config.yaml
levels_per_channel: 6
width: 256
layers: 6
norm: "layernorm"
activation: "swiglu"
head_dim: 64
bias: "all"
tie_embeddings: false
init: "kaiming_normal"
lr: 0.0034
epochs: 9.4
weight_decay: 0.2
Rows from block 3 of a small autoregressive pixel model, named by matrix and row number. Rows with one number belong to one neuron. Each number is 128 + 32 x the weight over its row's rms, rounded and kept within 0 to 255. All counts start at 0. Numbers have three digits each. After the name is the row's rms in percent of the matrix's.
After each neuron's rows are labels from the 100 images, of 14976, where the neuron reaches its largest size: "strongest on" is what is common among them. Only what is clearly more common there than usual is listed. The data: photos with spoken descriptions (Open Images, Localized Narratives).
# gate: MLP gate (model.blocks.3.mlp.gate.weight, 672x256), inputs 128-255
# fc1: MLP up (model.blocks.3.mlp.fc1.weight, 672x256), inputs 128-255
# fc2: MLP down (model.blocks.3.mlp.fc2.weight, 256x672, transposed), outputs 128-255

gate.252 097:147154170117123076120137135141128133177149123122175142151137144120106136105074153176043086157081186163130160175142137145112176091143166140141096169087065131112179103124127155132136066071105173082092105089164151131120121093102113123118119099092134120159128085193078173083108176083100149129113162132086157116115145118159089120080116124135088160174141147157155158084119121133125136131121
fc1.252 100:150112168149107120123111122176146120147140155116145128136095182187101124124118103092164140088121112147113083061127111103125162109130195129162174092110156122087165103179140113102130175157094073150161151154113135071152052126176104124189130151159178106151136154090073133157203124139178069146116138129157073084133090168190159155172176124118043120138102108070121075110067105134122082133198
fc2.252 101:025092138110095121199120125094109161084149155138141164136091139090135108179105136154164120105098119186109071136141122090121127122182136075143140099133134127102103201117110148135100094090040088133185135177142111106175164149078093118169136178107161100141149127119107152186129162097108131209169178056106179130122068103149117158112123145168131099107075209030143124141143138111085096163151
strongest on: text has "sky"

gate.507 150:154097149145135150105166114171062149079166100134123108203125122138082142100168086062122118145134170118110079130114121101098055171083114122131122103090106071113127123118133152118117087139145193109187108200127079105148148159136145094128133117130119147124044175121135158111180184095083171129185119106114122124117171124103158076119126100129121151082086136152120141182138090118084124126053
fc1.507 136:115165141108183062183102118180165101112105100126117125037126143131124144190162154159150072102155154097130215132131118143103132107125102133120190105128141168165106146162106163111151179154123091116099144123160169137128134086147124118097108155127159158149172091097149117139138114089160048085098140114123134132206073128187138118152109074142108111133161139134134129049144174148199162131182
fc2.507 143:081154149143149101173163145142153081145130149134140103114083130134141143173130181147168111076117168149146152113142124107130143090081112109055162096135169117160146138144086144072166146115167099135099184131135163068159098138193113085102124103115132044132144146057137117110097104142158065076090133119155103122170102146182161141214128072192092106113152129127113138080119188131184103139158
strongest on: text has "trees"; text has "people"; text has "road"; text has "buildings"

gate.659 077:163164121077143185096159121150192112144144099105130114123113119078084140104125217175187148143175184107098130095160171132114137112122152090174159194121162138136105109080109126135158129119094110128072159140075121121143089157137149130165126158066119169124125129132123126050111137130093172131147174071096151106180137115098103154135149158155079127168183097102143065122102164102136157157167
fc1.659 096:120080124167178104102086126089075129168107163094108150158157161131078164142108106117133118094179104167207120157085082124131150130158100112140161121109098122162124140103108124071147118114130134151201166107159117164144159091142102151134177106164129060128140152175191078136173086149143105138130179219156094111096097188106142093123105166149122141084129046090056132144119119180128124122135
fc2.659 101:170049124120170147129140141125118136144102138091114130135120151125112167111128186122161125120158147171208132121146141123090161096145115111150153151124093109129111117062059119089143068104167123129180149085114114122152140133088115139132131154122163132155169139151167081082153114132148115137164167147140090112119105203075149047109104119129107159129146097108074067138121146147139141111150
strongest on: text has "sky"

gate.310 096:134142134163145075183138117157165131136089089077161138178085116069130098127090134138162204159121107101124127143085115180149098128108103193057135173158156085144140139163121138099148134154121122157162163080147100122154158101117111149101188141152016131137103175136138121129083139144205112060118155136116134085161108168155102131131086119122158127146056163144123172094133134180134032097088
fc1.310 107:197093060157138118106173153190134176093141159212116160128185115178069144119125122095126080099151047175096086136118111113138137126167166165175126126114147090175122141174160199121095061137153129118151078120086108104090099145116159084116119159128128139133164152106123131137159183098109074132122121136146143141133101227096119073178167088110107148108097107135131142152106046156118114188148
fc2.310 110:088158202114136139149155122110144084125157151076131119110116088095131071102136112082166175174083153044157120150148140125147206116082124091140154204156111163118146103145110108156115140102098119132150149092178163119165164095123138145081141111060112190127089084148112145158123133113094140131130140121143119085124133056143110138138130169183126135160169172159104052105152143074143135113127
strongest on: text has "wearing"

gate.77 085:132085161125185102167133200134163061167128125089166098133130079104148128133114189138120132104110142182172108155112104175114162084119106105091153124159108119100132123157122042139148089118175107076143079147170117119164119147131129122151120123154130155138109088119082173126107115117136125114158166119144210135088132168106051132150087104157116111146148072173147154100131102131173130103138
fc1.77 093:093201097126142103093094145135151150218153163117128163148096158123138159116133177173119070112115184148156119110167140110082163125105171131106117088148064116204100131171116106129144123115134121110077125100146164152123136060092149113139117150131147146160070159183108158190099122120118109135108086119133146155133153058097110069086139124062153113178137128164131070110159085123120062079098
fc2.77 090:165131102161108155052072108135097120172182115149131084088151080161140142101146128084184187083120168131085145144134175104102089156215128106157093124113084116157095165158128146133079132163096144100136197137169151065154164132128152180116126097108139080149132104132176101127116164144101148151061148105083122157149131089125106134101085125078077097155182160121144087177079103096117148072114
strongest on: text has "wearing"

gate.186 102:118128115130135157151158103158144124105117148166136126088107125122119163158179124153112095129167055125121157134126099147123151125153170142141122160132172132200176126132072094085122135145097174114126058152108144073129124116124146089089197102138116140185144141107121106147200115098155073134125119105147205121108160124093166188170157088127114111150104079103170138121088178083114146093146
fc1.186 104:079134093173084124105130130128108133131138128079161113078149136112171112152115137112118140141145207133075138138143162182142164120104114169128139113146150100126119129188111193158103167192160129067081138130157143119170111108158154110169139155139125092120144169125133135101114162121133132110101109093153080092142068115104116178027148160091144134120215074080126153147131166070140143119070
fc2.186 099:097177105076081052159145068130109161095118126111115134087094142154163084116130161162186083123149119137096096133127150143182134086168152146151173093080088092115140100115123188210121123096109122114147088128199101157163173154101099152129104169123097120115100172108078135074112157098074169101082131107119078071139071133148153100144101087114130157082140115132061128144121057081104101109129
strongest on: text has "grass"

gate.150 097:178163106216043085141130105098124138135071184157129116124132134097171229116117125134146092099092061126095098103117100160199128139102137172128084128131179109133135137144115145100100109175132182073136142124131162134118177174106130126117132150082065149073138092165117195152122156132180096088165125169113161151091107097151104158132115135095125079125141132142052174183109082129142093126170
fc1.150 095:108080125113239156140120109147141155050140091111116142121194066106144044165129149146154158158114202138201120101198141135120067086130161093130124140107078131144133080085144143174120104088122120193135129081125118130211078076118117113135096139187153126173100160132147119099095170107132189088114128085105129154143155100130138133128156119143133133165174152152126109104150155127150156084075
fc2.150 108:117168098202064119089149072111138170127123158116071129106173132105155142130073117150125120181130055151138126143112163151149131130178199130068077115104174126140151129152125095110182123143125193102164131173145148138162160145134105121105153131067107140139159094148114076178083151169125130158150143113105159091072197054138129117154098137111111095067091112152077158132133188115132119176109
strongest on: text has "wall"; text has "woman"

gate.575 135:129114111089145139108159171135140157137128181127127182176120135155134085119143102083097127140095134103131131069108140123141207063080095074036134109151133197186175129101148102209100126160145131181108151088162087132157166168106138139173140101158137086092072083116093163118104151152170119122083086055135160138124156125080155131169145107166171183084151184166129191131134120065098133160100
fc1.575 132:117150117139147117112058122129125116089154135088087128079104103127146111171160126088172099183142128126081131177113139041119109130153097128180119123150102087079166164123079104084138144131117108076115101191089166188096105128114110139081131136128203166155217167138115098154126088131136135114167126167101068118152158114139075143206143133061067163119104131129131094142101119191188114113124
fc2.575 143:128161126130145119132075138097093124072185112132088097140138112115103098135094122091107120182127116147123147169145169100089099194171087121143117149114156042093135194126145081105167128070130106113093082127077136135104117077128098160027129123117210176155157153112126097104136054099126165144171143173116076125128178085110102153137099146065086113080090155110148126122141126136116070104113
strongest on: text has "people"; text has "sitting"; text has "table"; text has "wall"

gate.23 104:177136106094160089102125132157133068157119118080148170074111182155156213135153053163151086127143156140135087095123096128093138132188110172106113124077128105093118116158112174189137161131176096068141109095170082127169154159181190181114196123113114094127089096149151173142178062097088146130120086125103113152103087154160153161106101096125048075106126120099135118128180147178151168105161
fc1.23 115:128091156141140199138162125127100142110151108167115168087110117117167089144058204118087094127118197154072120157133119127097070160079163093115209168151139116135110145138087110107114113178115091199095176124124099115155132141123113145124084128083099174125094108111113172118134159106122177153179098137162155071140153089190124160111155127130114130094079156154128105114131158123090136109110
fc2.23 110:106176124121085111109106122098135144148081149065141102109113109152121170052110218132103131135122188171122130139143091148078147175164121097164166100177089133153130088128126128129113193130184171185103132123115147122154100148075153156103117154125153112142117125171172182173160138150120159125171158141103128129048097120139178108107134148158108125107115159129072159128203148129064086143194
strongest on: text has "sky"; text has "water"

gate.243 092:122148155159145089171116128130091102109119149132088122150125142084126163184163115078137101121112136082199124134159157063070133121158102155140126081103095155121106102131136141136083015179159144119112126054086156139114142101145109127118134193100147083076096134133137137162112143114124115131148124099157126044123197175145141154075078115172149172152098161162127178143144082032146123142154
fc1.243 089:121112114118162187132178109181131171116115101196138099142110100128141104123133156133172117122122128144102074147125145130102137056117136102180122125156148176133113154107117109157144169084093113133175138148120106100158161122152173127084088081127164130182148161123086166116148111135110075211189120123110133108082055126116106168125129152155093109209138150170119150109102127120146172144162
fc2.243 091:156156124160121172116143179125092175129117196125135153172132115123141059125152175076151113081065128111132101105119073119195105156121120107156089130123162103124130148079174124137140176050103115131141106091161121142129112118117145154099126057098143158124137146172205104097149158130087182174168129143112136104108033111100090121133130120088128181173151127158104125150038139132134106100142
strongest on: text has "trees"; text has "sky"; text has "buildings"

gate.517 122:115112154110109088106126130108116105017108209103118186137158107075180137167115113109185105145080085103165139092149079133086137108120080094115151130130130203171098157109106126122172155115141142169104095151133164093127113173147090096120122128163114142112055140171160109129121119113165121124096155113132069107112152105066070130154135141078117169121181128147152104118152116164115125098169
fc1.517 115:167158092192102104140150109111134136199180107152164129125138129107126179081125097148112127100145136168144106143130130192183096123182125148075162120142123030111126157170147089131146092168136136166109155149096114193124102145144156069146122098128115170140086124063185141148128135124162059163068132112194113150112147145112133138107077156118148172104071156165123162127122083078133140118095
fc2.517 110:167137109182098126191132117098171120151142136173066144148095076132106070071135142134118128064138097116124132101119111113160112101109125111105066144098126153130150129137086133174063159156119118177128190141078077123125139107172143097119174177103097148158146148113166165167119139062164061151125144098152161144099130103133167105115142168169118140103107150185086134110158100079115122087160
strongest on: text has "food"; text has "plate"; text has "table"; text has "bowl"

gate.172 102:104162141155176136100128153172104089120131119066134115141149125170193196149095127105177091122120158121111084091139130127124124156069132117180142160153094165176169158085147156119095174078140112152121142152144132149136155063131162137089093112097093118110121156084124113141183157205120159100206140112149102147086189131116095065123106163083133112106115133109119135113106090146199132093197
fc1.172 106:086104121192130157083088190111126070161169142132160114168132101060126156135135196104111139123112143144132084187212139149107154097158098171067084156087070108059134116150180118156089194147137077190087131100119174179117089115129124123122158103187146152122120122129179138106101111096139110114171134058130128114128124158129165087082107156107160131087117136091131120186120147138126120094110
fc2.172 108:096112109146099131172128089079142147140125116151085146123075173102127111117137124185070166160181151115138182124089166154152064171114158179082117089152141059156083096102116159106156152177097168086140093124109135099114101187123136125107108138094157120131128129091135116118154165130127101124078122131085176184163120160138150204097119126150139118147115157152168173103187131126054164136122
strongest on: text has "wearing"

gate.479 112:156149101105142110079089132150161175096140148112152097146145118112092163108128139107104132137070117117112143146104089083152078097121134181139095204121129134129091145127222154138042173079138175157146144132142077102109164115140157124127153138178145138090111080152110127167158117166120124149110118063099182111143123122099093117111109118135085127144098122092168087109104127189140117095171
fc1.479 117:108181050149142131132095095127108169110156086137126134150075142127111190130100079084058160128099165104179115127139134096080062075149095146157107151117128170160116142152117120069155126041129117096171158160169121170155172069092213161082167092118111117116182122176085120119107117194121087134170154128116161110108134116164060163141137102096152112066098170131120104108132159146127108082125
fc2.479 108:110176124136150120127095146131112112134083098107153122222166158111176141166136048084141167161143159181160126102095129072110198160088144155058140134144179135169169103134092107042197113124117109151120116102128137134130120125158106137124137126110135133120146119055181104103076091138178133158052103156066108094085117110125116077191168096172115095146081161118175146120109122083143109130143
strongest on: text has "wearing"; text has "man"

gate.596 096:128115154088081126096169136150080148103119103168126094129121129093108144052180207105121091118117117088107176116108129086145087119116172149096155146144140167118114109068158117164106184120117104159104139152206137136160133138154114153146132116159087083050150115121033114126140155082150095108146122111102145138173154098097142117079131187118061124096119127109102166108158115093168088165222
fc1.596 092:051123102115131152203120155055172154143150121152144144147100164156138113174065091142070151174126089146078158136156130110129118140158092159188186176138095122143144115187138103080143167149118148189123178123104123129104118170128092118105106078142162153154154143110193136156123139129120131120154109122148153112126065154122144146124132079130183103140117179073111107129163115123096138159101
fc2.596 094:155089074088222091165114169123108126149121196151122131083101116147115103117139077120146123123071176099170067105107077151081180096132121071129104152078163125148157162108127112106143113141132103093182098151091161134194196117102139153163113149113078140100123115144090150138143173139107072092195102144191158109145153113160138076142121043134125103180127132145121128130084112203128160157084
strongest on: text has "wall"; text has "man"; text has "wearing"

gate.326 118:119112115138163076092163051136203102122157113163200195112102152165127129142088158116140074118179102155106130093090128150118102146133115149139136140129129083106147161073166110159073142054122087148175116090191117163162158159101208101134151113128116084102089116084100145060134183118151100178133125116109143140170123123177115139136075094110139123097126122088161154192126143097110108162138
fc1.326 112:099134143104103119117156080202136086126143109142174198181146133179122144149096102129125132131108112103085115137103139099138140108171188169102078087160116097123145108162151123172082154114088110153136183107153147139140122108036112141083092161110093091125099084133155186143102105107183137089145082084024139089150167125154115109134087138095172106119150116130061124147110100122091198191130
fc2.326 115:111089090096131180118102120183165128139109148114072134091074125135169176118143199109119080130152196133149124173141118120104151147133145106073121089148137117138125123175123119166064115141211105117105230113161111104083054130137163142184072157095091144120093091119154162211086139125144153090139143099097102110096124041116159119118129142123170158161170117140105151187164124112164194147178
strongest on: text has "wall"

gate.298 104:150167092103087105181151157116114179082162152130142135150126175150139139146156058064141117129133085135126113170143093109147110109175159114106132158171107112125132100149113065107113107141215176163092086170097206114117148123173191107118117121090202097128120155136147092156169129126102123145130130176086051181158156065181119109135140163103129136170119111112164125104094044141107139102097
fc1.298 099:170083043130116157098170079180071118081131157154114145132138128169090085111109100099173118165194098158117157117120122074123126113158164125152130148146190136121101083104118099164131107113136128100089115146093160060153155165101184101114116125084189105138128130125201057144123077182118133149093101189144106202143157132183131132137105133132154134121120060072085121120098078186112146149133
fc2.298 108:084146143162086096106126116106150223080151159137090057151124165173119112104130130105126090099154133096070172193116144090133132104113145064148115140124146084160100065131131096137169120148130177151128114163104092141202152114151131143132142174120124122132105126050164154102105151160142114101096171184149074155116139106110106084128068082122121105102053113162191106174145058190158156132166
strongest on: text has "people"; text has "standing"

gate.174 094:195108103129113144077099091108171122172143152100093160071116130131090101116064167096074074119169178159078122080100118133120144116067139112169084135136146181114071100070071171134164142101145102129043110120119147169089146133150082145106153123057136136125104198131154114174087058130142157175150096109110189120090150110094131158142148149118142115077167154075125137156076120182196123172141
fc1.174 091:139095120159172172162138188090125137145182128142137128176150105161152188108129195126159127106081099166126155159193176181188101135072107150115115211121036091132179108174150130146173112067133096121128166114159133152108121109090172150157185141148117097112125083115128112106152162165134047093098126130153145097096066087098160144095137158153111139081118134165104165126150114113110109080169
fc2.174 096:117095097096100136134103073122128116100144157134105157122137164192112119129092160119122147126086127206089109089111133172116093137086113138130109125142092102156113092104048133165101148149142132185076137140155129166085139080137087135068113150048154146127171177103130167150144085139176134175151132100157185109124157109125148152085129130142134103111113130114166185124181134093153096137161
strongest on: text has "wearing"; text has "woman"; text has "man"

gate.387 110:133150125106134092150126171124115222142110147159157173110128081142111078096171125133098105125129078193149122089147118102138163104123105146130060141150118142188119120116119141104098137106166184111086115124138083088114093100186078145097129139071125119078098135133076163114092096155128130053118090115140128189160133080155094175111059147085139191125096143136066164146153149129133077115078
fc1.387 097:112119124113152105159169216125127164149129171169121139117116133123106084136177160136078102102126051153115106089148148161099105134083110146124079161099102139102118124114030105076099135109161120150126172133123105060119115152164053143117176151108156058080075137103086154132139138169137105156163118098104086172097044108090153191119127108155121194156076084100139142145172126140130084122125
fc2.387 114:102137163124164115183175140129199137144146153100090123138074084098147155125157153171108156086122115157124144096131141136127106140108115142094158125163121104097145112163073129091109086153144147113150109168105114087106085133081107115196156134112101148155146127147197125156157117116096147100118129093112148142116094160075127112064170119128130079182168129140136094103140120182109063129169
strongest on: text has "people"

gate.644 101:106079123140080066163120119083125051179118079143166164173142093127162104108167121159133145152153084115142072124148105151179169123111131163188141119185144120134110067114187124117119149070086092125108101156154139131117204082089135148115099135092168094079133139116138121115084162124143093128135097161127141102136106132124160177151104135193083111144096141174145144133121127098086140152083
fc1.644 097:100124163133105157158128121152138127136194148136099025088094164158097121143106161103129154125112132113153131128127147157092155154105111120118194160061153175053105144143096146160130128121139153143119131105132153194098077163172130091192202154138134140159171157190180129122172101114098165138117129108080099113091129136180124137093084114109101140191161193093185149142107166090128155117160
fc2.644 093:146210153127107165141153182105096136090091171098135091111107122143135110076149096179190125175183127117171111157120147130111126111159117153153110106107107128178131155140138113098132190124110187146056110149054152152137117096132145136132104040177153127147188114115134093132148157170152101071151122101127095146132164123147165138115093135121134150159223171120128138139139099173092093146122
strongest on: text has "people"; text has "standing"; text has "persons"; text has "group"

gate.34 110:114146098143162121169106101158082109080175098138141064112144076120146144077159156070164119129168101139143116182120068089136172132087153109166072153184158142176144128115158151080144095109118109142186136231121157172087183128174139091084107168067120162101097075158114110107144100067137103112133076119122172120152141113104155151078087163167167156103116090143130144131061132122149082113143
fc1.34 112:080147172108116168134156146074143108145134094133106163097167182149104084124110138135089100142110167149129124101118112097105121209151097084149124132088121095159126124135091164123132147101142112119112126119141169088125129115051118167147167100090108165153187164133167109124065128130172169173111155141111132086127121139147133157185127108093154128124182189100163110110132117069133116106157
fc2.34 104:080110132095115135137132151098139209229137169117147143121096107081180064168140098119080132135081114132134132125105107124137192150164151140114146105125181142167119164146118133131182180129129119149109088129096126121129105172172155188123127140153124058135118155097084139147073116137158102099150184114098121147169137120192058122200104138092070079105152193111125122097128114193111091156071
strongest on: text has "wall"; text has "man"; text has "wearing"

gate.481 099:125089160165088128137176118075144135068149140093054124104103104129080166112192178061127077069141115147118177114121120149188210155110091135144108134108111129102096130119145115141178138087115128156125144190105089119133118088105177057177167138120091180149134143164116145101174134149172093126099106116164119157156129136156127102165137144177112155089099102125105158144128149096125102070148
fc1.481 099:161114088117149125105099135154111166113182055151183166090128116077156148089099107223142133155080118157165105089067182051150091099147073153147147137160121150127119121115120130120147115139085128132120124118119076104103110089116121162155126109136129179177095105137140144160177150123125157188140134139116102126084081107183089079102109052107135115158140111159119093138136138120103169175113
fc2.481 099:122114077152113105124173123108144138103160145148090173150064134102146142142129054117110112162155120100147127068117154116126171076076123133143131180142147114091046187105137089139158152110101125107097102071105095065112134184118120183112145131153136093141080059090117139104123114106130112117149168052098133172135062163127107107094123137141131095099135182154171137084106127112145132179189
strongest on: text has "wall"; text has "table"

gate.220 107:130085133151168141079143116119112131142077104046158130146142135129146137196169156097108136165128133133092131082145090140156202117171121161104136118075064151125221082092132128178178161125176133136155096108158100160160144144125145146217144165117095119096066149156137165121171112124129126092136098130121180163136133131144128108085105141125168160124092151153107140147116108058126138102157
fc1.220 105:170122160177136115103182169155121123159084122145119172146138114160131125169107141140122121127130103128152164140130153109167159098133096155081171145107169139166114129119204124195121129095120164108091153143127142088157119169152159062155170117158087052166141052172157150125129166134107155144091142098183113168145171091106116144125112128198142161145161161129181210137128096108024133126098
fc2.220 110:099030171085172148139135163121115167151115143034183115162119142105131104170171160121149150126159169195119133071172113179127177128112136154136125064110120148140164121097098126082122184117115128191142099138174076164150144088150159163186172180152105126097105154114150111155125099149104136116158096115163167178134153157069097098078088111123146162118102089123103127119074104113154156098134
strongest on: text has "people"; text has "wall"; text has "sitting"; text has "table"

gate.395 093:099093042161163141096108153118068081114108105142069126131129146153130095152075175188166141129133068119104178106104060122050177078166182195101138133122110168119132171064118111134087163128187118134122117142175107111130138101062079102149104132135093122113133141127124091092097139134099160117118143119200155112172133103139049152138111111126100114106146136082070146101119145105123191206140
fc1.395 098:149137148142138054134089114088147165154120160197125032173096098058130140130123131091122100138092099127165145154173135137162098172084133176119083088145114153166137097125125187130118174160104140162113138148136152118150138092098108190096130121136085109134134182088154123148159132117151090161105145114185128074114131084153105101119166169120173141141156141195157136068146096100099126096098
fc2.395 098:169113182109055124141126114145116090141137075196177091110117092154112143120107117051200127088102134057131110126098192075191122135140113113147128158179161112148172102134179152118118146156115105155165157168089139094126117145156138141164186163105174095151155122140111169120099128117161146153089115129144110096113073149106132137150093100166089176145073142148161113151133111186173099098169
strongest on: text has "trees"; text has "sky"

gate.557 100:100168156160175074178138101105149102141146182159133118122151067139149154163154119125078102102177135111160146122133132154099088074124126079127068186115103120096163192140140134114061148119150193128092102124110145116158164091134191100142134134159141127119131091107104165161093152155142103076152091117109093120066196103126124121092143085130088159174167097152166149129125127088125150079123
fc1.557 100:140105116115084137075101133162180247116131149114110131125141085195130086084073127140119082135156164141118111069114101086133144114183109126141148161147153142129120053130129109155139139109099059134123142083121061124124084156137083097100107101114168083131127142192171105124140161112111125141122113148146164127185110112106125094146120144135129146078103160121106126137100180145111124166101
fc2.557 095:181095089152153130106135130124136129147171109137120126125145096110104143095030106164138100146200130123155114125141178128129129115192089122207115150081117125161155116139101104222110214130116163223132149131131087103184106094127184122070116091145166101093085123116128135102113115129131160100187127045134130111075103164077118142064139153156139141158145099128125124183122126146112130144099
strongest on: text has "sky"; text has "water"

gate.537 098:156123131092105144104075147098111171103122140149105112107112075145128136150105099083121105127158160077172171131091096134108124131093067066085124087101103204123118084098160128135106111136140083088180188140181147129103096114117063135152122097139124192153100156160159143117142135155126126127116078134145188154144127110156141052136167116206146159178163184100110148170094156104071117147051
fc1.537 104:174120091111165106114150131121166105139114071130125164082099158125156194159097113145154041099138132176110120105110102115082148194100157096122135134103180157100107136149115105160083140135179121079165156122100123133114195041131083130113107118176117165150117110143187099172167125101073137119076136094127224167152057062120114140124081161114128121154160179142160182103100130149136088122086
fc2.537 116:149037108123159175149069201130114053096097167147118106134094102128086156130118136163161087139164129104104118120188124131095130156085162127152140073119126123128132063160124163122090101138181145032200166113155159162103169118096075115060131107173126155153118131155147161177139127126103110126134144132118197091161121091140144145126173090152169190170123143101112169049081125084160135074109
strongest on: text has "trees"; text has "sky"; text has "road"

gate.480 114:136143147155126078145161096093156108079090177162191114104047115153142064044133121095139123126109148119151131126103069067104105102095124121104137095105144130157166120092092192139138090203085115079143112167112110164135112103127096139136120136139129117107144115119183123135160142021156182163114108109153166148124096070128082177136098155142173133151143143131103181078168112078150090146172
fc1.480 114:152124151109108081175169082097120177078109123090173131177074112158167138117144121076134094110186136124106049144123072063122105103123150146174113128093126167132195116075130174104168110130153125146127094145095135142139128106113133073083160141127137087086142150121171165078154097107168115123138130105163109190111131053106071139168168106084162122100056157125062141148157136075127151114132
fc2.480 112:095082132151124146112111114102123173132140070112166123103138163155096143157188216090154131153140107137162135100103180145131120148151155131042090112184090169145077134160160092162160103163165126143160074154169107172092117095125160132145056113150112151135128091109134089189162140139139151131085159075123122220114108112132113140122154111163137166103162140134137096128157127138094142182105
strongest on: text has "wearing"; text has "smiling"; text has "woman"; text has "man"

gate.357 099:140146151123145142120139174141140134147068094120089128168101141096109127111107134174118145150096138093089117145084164134133105158049162178177127119120133122088149126087147128149177147135121110140124137096131128094070122134133200114131116141123163189073112066151162114117148145151153156102139133118215154203179111114105095111097107103094113122125190126162105123084115125167087158156129
fc1.357 089:175163196121150066077115096118127140134144133092033124157145078090101087126118087160168153138176163113140103176084156114160139094105127158158121138053167145129170105109115147131160154103143195119131141102126172156150140114163169094128154079107125198155117080110136148094158176133155127159137166117123119187136127121171126139051083087102107128139127122084111128140141121134135151162124
fc2.357 101:136116156080090150138067057123105093205126144166096137104122100132150133103111137164132101122153091115156099143152129096153127073162081164109125154146091103148119131091062049068129129120123157101141155109169082145118179132114094200138154186111075187041136121148172140112130097113122175119166126198098167143116123142121115122114139125064089130161119144136112159148148124117089173112160
strongest on: text has "sky"; text has "trees"; text has "buildings"

gate.246 088:157098120076111119074123162100147088142145172126166180103097078167155163093131095120124120112110134124107100095134090103153187085159079166112077123108074115173112094166150128137088161121136133080179138176161137210158086127135102085109064141198117136125175115110143126153111124076132136092180134150125143150152102107131097082147178116158121115081175063146110146143137133101107077075068
fc1.246 096:154126146100097131136148138074104132074135114104121131078106115197134190178091068122118083148071120145089110096151118102046121116159134111166129126144141186147088114114114154102153115148076142133135172126094131121155101082151071098078118167153098080183069156170203100179144148098159144098142112130170159103188113172097094095164167137142117162107120134150069134127074144112096077122188
fc2.246 096:084109103114130157092119186159162140169133088112189125132146127101085151090130135132144163077126136175145095142091154108156114140100062110113148114099029103078164150130160103117158161152160081083189164129134099134158130115152147136140191114156223108134145118153087138073093122097110083140077113101119119141144126194109119162169135123187124130084174168101140113067123138132125145097149
strongest on: text has "trees"; text has "sky"

gate.513 141:125094115124130125110174188188121189147162132103130107164118113112112091138128062113148161141118160150134083122132136135124089116134138173155120174089155181150154138214077165134191072125112162026175217059097187116100096092172075138094123091058104094115125168174073141152160111098140130115106142160150110150098146119109121106123122092117143119144081134119183175118103100127132118110088
fc1.513 112:092134133089134145122115172127035129104063147071039083166146106079123114139143118040058188110094136105113117104173118150142133101079140151165111082155174151120161143131125143138182119131157150134095157198116168139113125161124068155168154109118129115145142129189143137150118131144183133068159095143159101132155097169119124139097123115128146150082077157169120117149108095145159085086135
fc2.513 119:183124150059161115171082102159095122100096121139054163194035128112114158166115085067129138124102101110191138102165138104088155151130143155093100142094190201166101150142123174139139096164100149080119154127171181097149137142097092145168138153105134116165166098080122132123105122118169136079135103124096129098174103152151122130075114141116080138145114144145136152143180137140134125123081
strongest on: text has "wall"

gate.189 097:158109136123180096113168123087151171064111148086059173094116176111136167107137161110086145086161089121141111152085114134171098116115115131155161085129132157123138180143144164107103149131181198121101099133140122185131100077119114125188182134110131139117186130158179164117156100141096138132171113125178146164143153108174125079128151094115106119086121084092169076138097120155161135129105
fc1.189 099:151140131107148120099142108181135128104143169170085125114093161110109145119164133081137110124111095151197042117158107085158099097145132146101078158120179131136096119144087176077159065164102115140150070108137149090176125127155142102116081115128136066143127083109068187159095086151114114142111140111073125137155166107191100161128046123169134186154122089123061132180130174130093153157099
fc2.189 105:137163115105179107086163115152130156072143191128039139107161117154145132118139116122098146121173101120225075071164080145124119092084068150159143147123148172135101156165132170113094149127100128087152131119133139138113152094143076113158124178138131141136138128147112123104113090123138080132135106135080130086204169105145172131080123106105105130143127108090081114104158118172148080131099
strongest on: text has "sky"

gate.471 112:123140172163089127152080199150109168120106103150123181108126117174118131170085155048117135166118142106134105135088117134093120152067108118150166077110052119173156089103189127118139149101129163088114177064148133084106157063131079183129059145124152128127117129101171181123131139114136151105160087161155166096141116051179151109064106101123113139098165178126089116127131116095093083184089
fc1.471 110:153143121117129140098077168166093187117118112155129085142085100177121146119162170095144132126088163101086111185130127132161124155140097128162168143127119157160089070139153169140062100120179172141102141144136134127134105094175068138088132117163152152118123137141148135092092102132074131099155081134111114094181156165172133180154136165128079142161132188155165150139127178070063091083086
fc2.471 122:137133147123128124096112142096140145176089117177177122172161082129124119109131141176153188182105188098142119137131115122150118146113109096154148163127091145057077080155139153119048146179123164070093131154126110200150117152113113107112123095180138136135155175106183109098116131135119122111142130109145143128179137113125069158112140120101147182174105138144110136142098101138146123108154
strongest on: text has "trees"; text has "sky"; text has "grass"

gate.570 094:116166081129131165128066143091136118140097146107151154092120066131104057097130150135143126180146098149070115124107111123113166154152132105150106163116116145174109161074125143090115134193163146039125098086137158091125117167094125084126129119129046109123092135173071132204107179138148128102125163130102124129079145125161050139247157125122125117124154088059108087148163123140144141084067
fc1.570 095:144143118136156153155177116116109156179162171160109093102114136116200151154122164126082102109131132163112138164168092077157121132168093211106142108057137154138168105087091183216099146089095125127054118125146115181134092114067152117143073119155115124119165151138110164136131118099115065089163116102188122098207147072173100117157147078103090078141106119122191122071150144159125099067137
fc2.570 094:102098086183113127154112101114106158134132146153104123168074114142150179122116072131158087075074157138072073159118173203090078117138105099130186103088131119148144081141198103141171174157121153146079140153093160094162115123082145114111177167127202172158176155047124119130113130127140145122121108152187103143109172094125126149077105120124145138083141111161094167151174146131170167139106
strongest on: text has "grass"